From a checkpoint of a small image super-resolution model.
Model: 19.6M parameters, 40-pixel images, norm batchnorm, widths [96, 192, 288, 384].
Training: soap at rate 0.0015, 5500 steps, batches of 64.
Rows from block 2 of a small image super-resolution model, named by matrix and row number. Rows with one number belong to one channel. Each number is 200 + 40 x the weight over its row's rms, rounded and kept within 0 to 999. All counts start at 0.
Before each channel's rows are labels from the 100 images, of 14976, where the channel reaches its highest value: "patch colour" is the nearest of a few named colours to the mean colour under the peak. Only what is clearly more common there than usual is listed. The data: crops of objects in photos (Visual Genome). In brackets: how many of the 100.
# convs0: first 3x3 conv (model.enc.1.0.convs.0.weight, 192x192x3x3, each kernel summed), inputs 96-191
# convs1: second 3x3 conv (model.enc.1.0.convs.1.weight, 192x192x3x3, transposed, each kernel summed), outputs 96-191

patch colour: black (52)
convs0.104,215,226,266,158,188,240,297,168,225,236,133,171,137,152,181,255,205,284,226,191,223,120,121,254,189,164,156,253,163,131,230,208,204,151,296,140,248,218,199,145,141,156,160,214,301,164,247,206,137,231,214,195,238,210,247,204,209,180,208,178,221,244,214,223,199,223,252,252,173,206,230,185,154,156,162,225,185,268,179,193,204,295,264,173,243,281,153,174,234,207,226,211,239,197,204,198
convs1.104,221,126,126,180,118,180,151,189,168,117,166,179,239,131,216,194,121,195,134,179,145,243,200,205,208,232,255,183,200,192,175,218,173,239,158,247,135,149,202,218,239,161,206,150,135,248,148,220,199,197,124,206,230,160,169,212,174,223,105,177,159,227,215,180,202,188,155,235,262,210,212,167,135,192,233,184,178,194,205,227,229,184,197,143,188,126,196,176,212,176,152,204,122,148,203,233

patch colour: black (65)
convs0.171,255,225,206,218,190,202,231,170,135,185,197,150,161,162,190,171,153,156,186,177,266,217,159,196,163,151,134,264,163,157,147,214,209,183,269,111,160,239,164,214,218,215,209,239,247,144,171,167,246,262,207,226,98,163,167,208,203,141,317,220,261,206,143,206,183,210,192,238,195,167,146,176,184,179,219,213,275,161,217,220,271,269,164,151,168,224,149,234,208,217,240,202,214,191,213,234
convs1.171,209,112,181,187,113,205,210,201,151,180,165,225,191,172,199,242,158,285,151,217,178,212,210,309,143,256,226,188,214,221,200,193,176,216,176,186,168,223,172,226,229,213,153,163,169,203,94,165,133,215,100,221,203,213,202,135,195,241,131,252,202,189,175,140,199,141,174,226,263,151,191,170,217,249,252,235,172,135,192,236,166,121,215,177,218,246,203,170,207,164,177,175,115,154,162,263

patch colour: white (69)
convs0.29,186,157,246,233,228,220,187,187,201,233,239,187,207,252,188,244,176,201,226,204,207,282,227,216,111,265,201,180,237,312,217,200,236,200,187,168,223,190,235,269,195,197,175,162,206,222,226,142,219,166,167,169,240,187,181,148,129,259,208,200,118,218,187,216,229,249,198,259,126,215,165,227,176,174,203,218,110,197,169,220,162,181,174,174,185,174,177,253,190,155,113,177,208,225,248,216
convs1.29,157,158,211,135,250,182,203,262,201,222,200,232,110,154,186,188,175,164,208,180,148,130,129,193,215,126,182,256,236,202,304,210,177,186,157,195,156,238,107,193,247,145,250,259,164,197,169,229,165,277,192,237,166,222,249,150,211,223,235,209,214,202,171,187,236,127,109,221,210,257,240,196,225,211,138,172,239,160,241,151,181,154,216,190,195,229,157,194,247,147,255,296,223,204,189,142

patch colour: white (45)
convs0.75,175,224,172,242,181,186,188,162,207,156,123,204,299,148,169,164,168,221,207,264,213,166,197,235,116,184,215,223,201,193,194,308,183,114,179,150,167,146,206,235,203,222,107,184,145,204,156,192,234,234,188,158,155,188,205,226,142,203,203,256,305,159,184,160,259,258,178,210,169,195,214,265,218,179,193,226,118,124,244,172,200,138,103,118,206,193,300,148,221,164,199,189,231,183,164,197
convs1.75,165,154,199,184,234,195,222,199,162,177,163,234,186,164,235,162,175,189,223,243,298,206,211,226,189,235,268,171,160,130,192,151,223,193,254,246,152,131,183,225,207,214,221,140,145,190,224,76,309,154,205,202,173,191,165,299,205,189,177,98,180,209,196,222,178,192,251,198,241,228,152,193,164,102,231,221,236,181,140,257,220,212,152,187,197,164,185,159,170,240,196,138,176,141,174,227

patch colour: white (27)
convs0.165,176,156,285,243,199,248,140,222,196,217,232,215,208,284,174,190,188,152,157,158,176,250,246,258,144,190,244,211,238,242,238,161,253,162,190,168,266,203,246,213,220,222,216,160,181,202,193,167,211,178,218,147,208,179,244,111,109,211,216,226,201,192,217,227,250,191,165,221,156,251,187,229,223,192,127,143,165,223,186,171,193,125,125,233,144,214,226,188,152,150,130,157,228,196,195,196
convs1.165,181,166,185,186,180,163,244,146,199,203,203,190,251,191,179,216,158,181,200,250,173,130,195,150,196,207,170,148,219,200,158,209,184,203,156,171,150,230,192,158,234,174,176,292,182,207,189,157,285,182,245,257,199,189,172,242,168,258,203,157,187,191,188,162,157,144,201,173,175,258,133,124,162,227,208,233,181,213,189,293,190,229,238,172,191,199,152,182,200,240,183,254,206,252,196,151

patch colour: black (40)
convs0.150,127,282,205,221,228,217,177,263,184,283,205,240,217,255,278,182,213,174,209,140,225,184,201,158,198,244,195,214,145,191,293,262,281,214,265,212,206,244,201,204,143,141,240,236,224,263,256,249,221,217,189,235,203,188,225,219,210,210,200,237,247,223,195,242,220,222,213,206,154,236,237,250,254,218,217,270,125,154,225,145,257,243,188,168,199,187,201,258,205,191,158,281,241,227,230,208
convs1.150,183,181,163,150,177,176,168,111,228,214,201,185,191,161,179,232,163,227,144,166,110,180,166,233,185,157,177,175,217,206,191,142,179,124,188,179,181,177,195,193,236,166,199,223,180,189,254,191,69,151,264,256,147,228,198,192,201,159,185,268,168,241,189,222,161,168,217,197,143,187,225,139,141,163,181,164,203,182,228,148,139,172,231,231,178,224,163,213,170,228,224,270,153,207,195,182