Rows from block 4 of a small image super-resolution model, named by matrix and row number. Rows with one number belong to one channel. Each number is 128 + 32 x the weight over its row's rms, rounded and kept within 0 to 255. All counts start at 0. Numbers have three digits each.
After each channel's rows are labels from the 100 images, of 14976, where the channel reaches its highest value: "patch colour" is the nearest of a few named colours to the mean colour under the peak. Only what is clearly more common there than usual is listed. The data: crops of objects in photos (Visual Genome).
# convs0: first 3x3 conv (model.enc.2.0.convs.0.weight, 288x288x3x3, each kernel summed), inputs 0-143
# convs1: second 3x3 conv (model.enc.2.0.convs.1.weight, 288x288x3x3, transposed, each kernel summed), outputs 0-143

convs0.120:123164133130119080090154161074140133207142046156147124101066112165136160164094101151111142107005165150142053151128125151101167140097112100148145154143158123147142122143099118119168122132117155107100124172167147169160138088125134164121079110091079144142133068061103175136107135137057096180117116175162134094140173145107147150152150115120192170132162072094126133130137140131114174201110122066087136188142096174046146114152142145149106
convs1.120:094045146120124131132133107128137097091070078119160174129153133139063042076147077124079134151168148144107138148124131130123106134101127112108118147090109134075120160096139024052094133129073110138146126093076111117089093147092129094122128060091112077081118095154117113130090000061113113116106106128098114121027104052116111093119086109115108111106127117089070134105113134114092123095125147096145005094120176086145112109108054120120082
patch colour: white

convs0.180:160134150157142164165134131130166168119151125129111127133107139149166182095182116155178125119158092140119149115161160188180149135083155184105151118197177152137093132138116098101161152172158132137136145084182189167154148125173124145197143117180144157129124165123084129177137132115176104087169193126128144129099168165123117128150141169131177137089150198147130064135150118123138141179170137184150183131124114173129076151174154133167116
convs1.180:101032126114126111099110156136114060108085049097099171070161108146147069104132158119063125116120117131129138113135108088135115120061150126110116090079101124075135112101115076105112109161091121132111135114115064133153076068063120060184104110113148091144128088102140131137099027151107139140116076132102118084051110065110115157172109125113147044143117086112103142089074163136139164081153148080140096108096129093152085095170091129102098
patch colour: white

convs0.160:093119086147132107090134083094145143150117098135154128089068128121094159134140123118183107094097137174151093170126104118118118189091179134170132144129119121123226168135126084103127141162114141100132161089101145132086176081176140128094135138108097187090094042138081093134164154139102198118143098126141166071108072124149096119133168166103158107120149104175125088122128128131103153128096095063091149131058092136073178155153119079165119
convs1.160:099062128114149177185165106151152131150100035100105148165125133167120098084137095073100172159186125115090125170150139130145149163066136118137101077104124110063134150097141105142115120120095121132071128146100086123132065130131123080148123101103169105103167115141099105138123042086107063113104139140095130117060113145118085132132075166157120111110123167098154139151113128112110103139178117080174010109117163047155090100148087142112107
patch colour: black

convs0.246:129144054144148128108137125195138112115209161125077062143153210155111125137132160143131141154188173115125139152151197170160119124131091150154177144169133099146076112142111120134107177081129160148172086145148133187109123156079094157133102116171174090169133144110145146101128152107123104121171157099102144123106103111105143092084146112117142147087164190125204139108104082107113049107158224129135096173169181079103128147139141161127118
convs1.246:138075149083110074102078116124126046106058050127139131128130135102125087087161077139118109118143117136145116099146127092153113140078125147151127141099108126112150126070158025068134097107090140140133096098072135137152077067104108048160096064044120089098110095114125156120097038078112142116141122147099151108062125075105121109147102124122129088145121100100086161096142131134110160096122110094073057099099111092115123099116084153109090
patch colour: white

convs0.51:093090135151102176184092067102112187091114162069100116184171152084089107083152078103140115099156119102124145138107107107122096106132163075112119103082119101107124138094101168168107090075174114075094140094091140124069168188136104094073173134179177138098058162166139051081124102117165148064109138151095124189123075059142115108095101108131085068106133154173108092183077093099121129100139108144104133088138122162137131144156107126109164
convs1.51:146104139068125153148107113140113134151107093127124114140162155171155192182163124113172106115166079126114099104145158116160165156035166177114102152092119144161138059091150149254164106128201142141124118128155161086144093055096133103166168152133184143135123135081099148128115071080125111123139211124105077118083106129110137104180146118106148105144150123152088146103094146118114130110143152139131237088133111131138122093114158139120134
patch colour: black

convs0.37:095193130118180146103193070077169123171102157084121113154109135140211139166099184151088114104135141136142186151113089199111129119100155156158155117181127167154124114177135092080091136104174169167084113113120103164083157135156139140179116128141128168142143130123132144151141164083138146135152127086144141110175114123154116152145187174186113143103151102129116142123187120139100110139080079088145110139144138157141143147155123064085149
convs1.37:105057158106144143099113139143132123087076111137079142133172123119142102082154083114117138130144153144126126129159128110133113149059112118146118173081087138169153140065163030060108092114087161123131081101121156162120114055139110058138158089066114056131112089135103135127079034100096141097127109127125135130042128042121118089139086147111067082152131107147108110098149133138101183075126155094100078114086107113161133100116037132104114
patch colour: black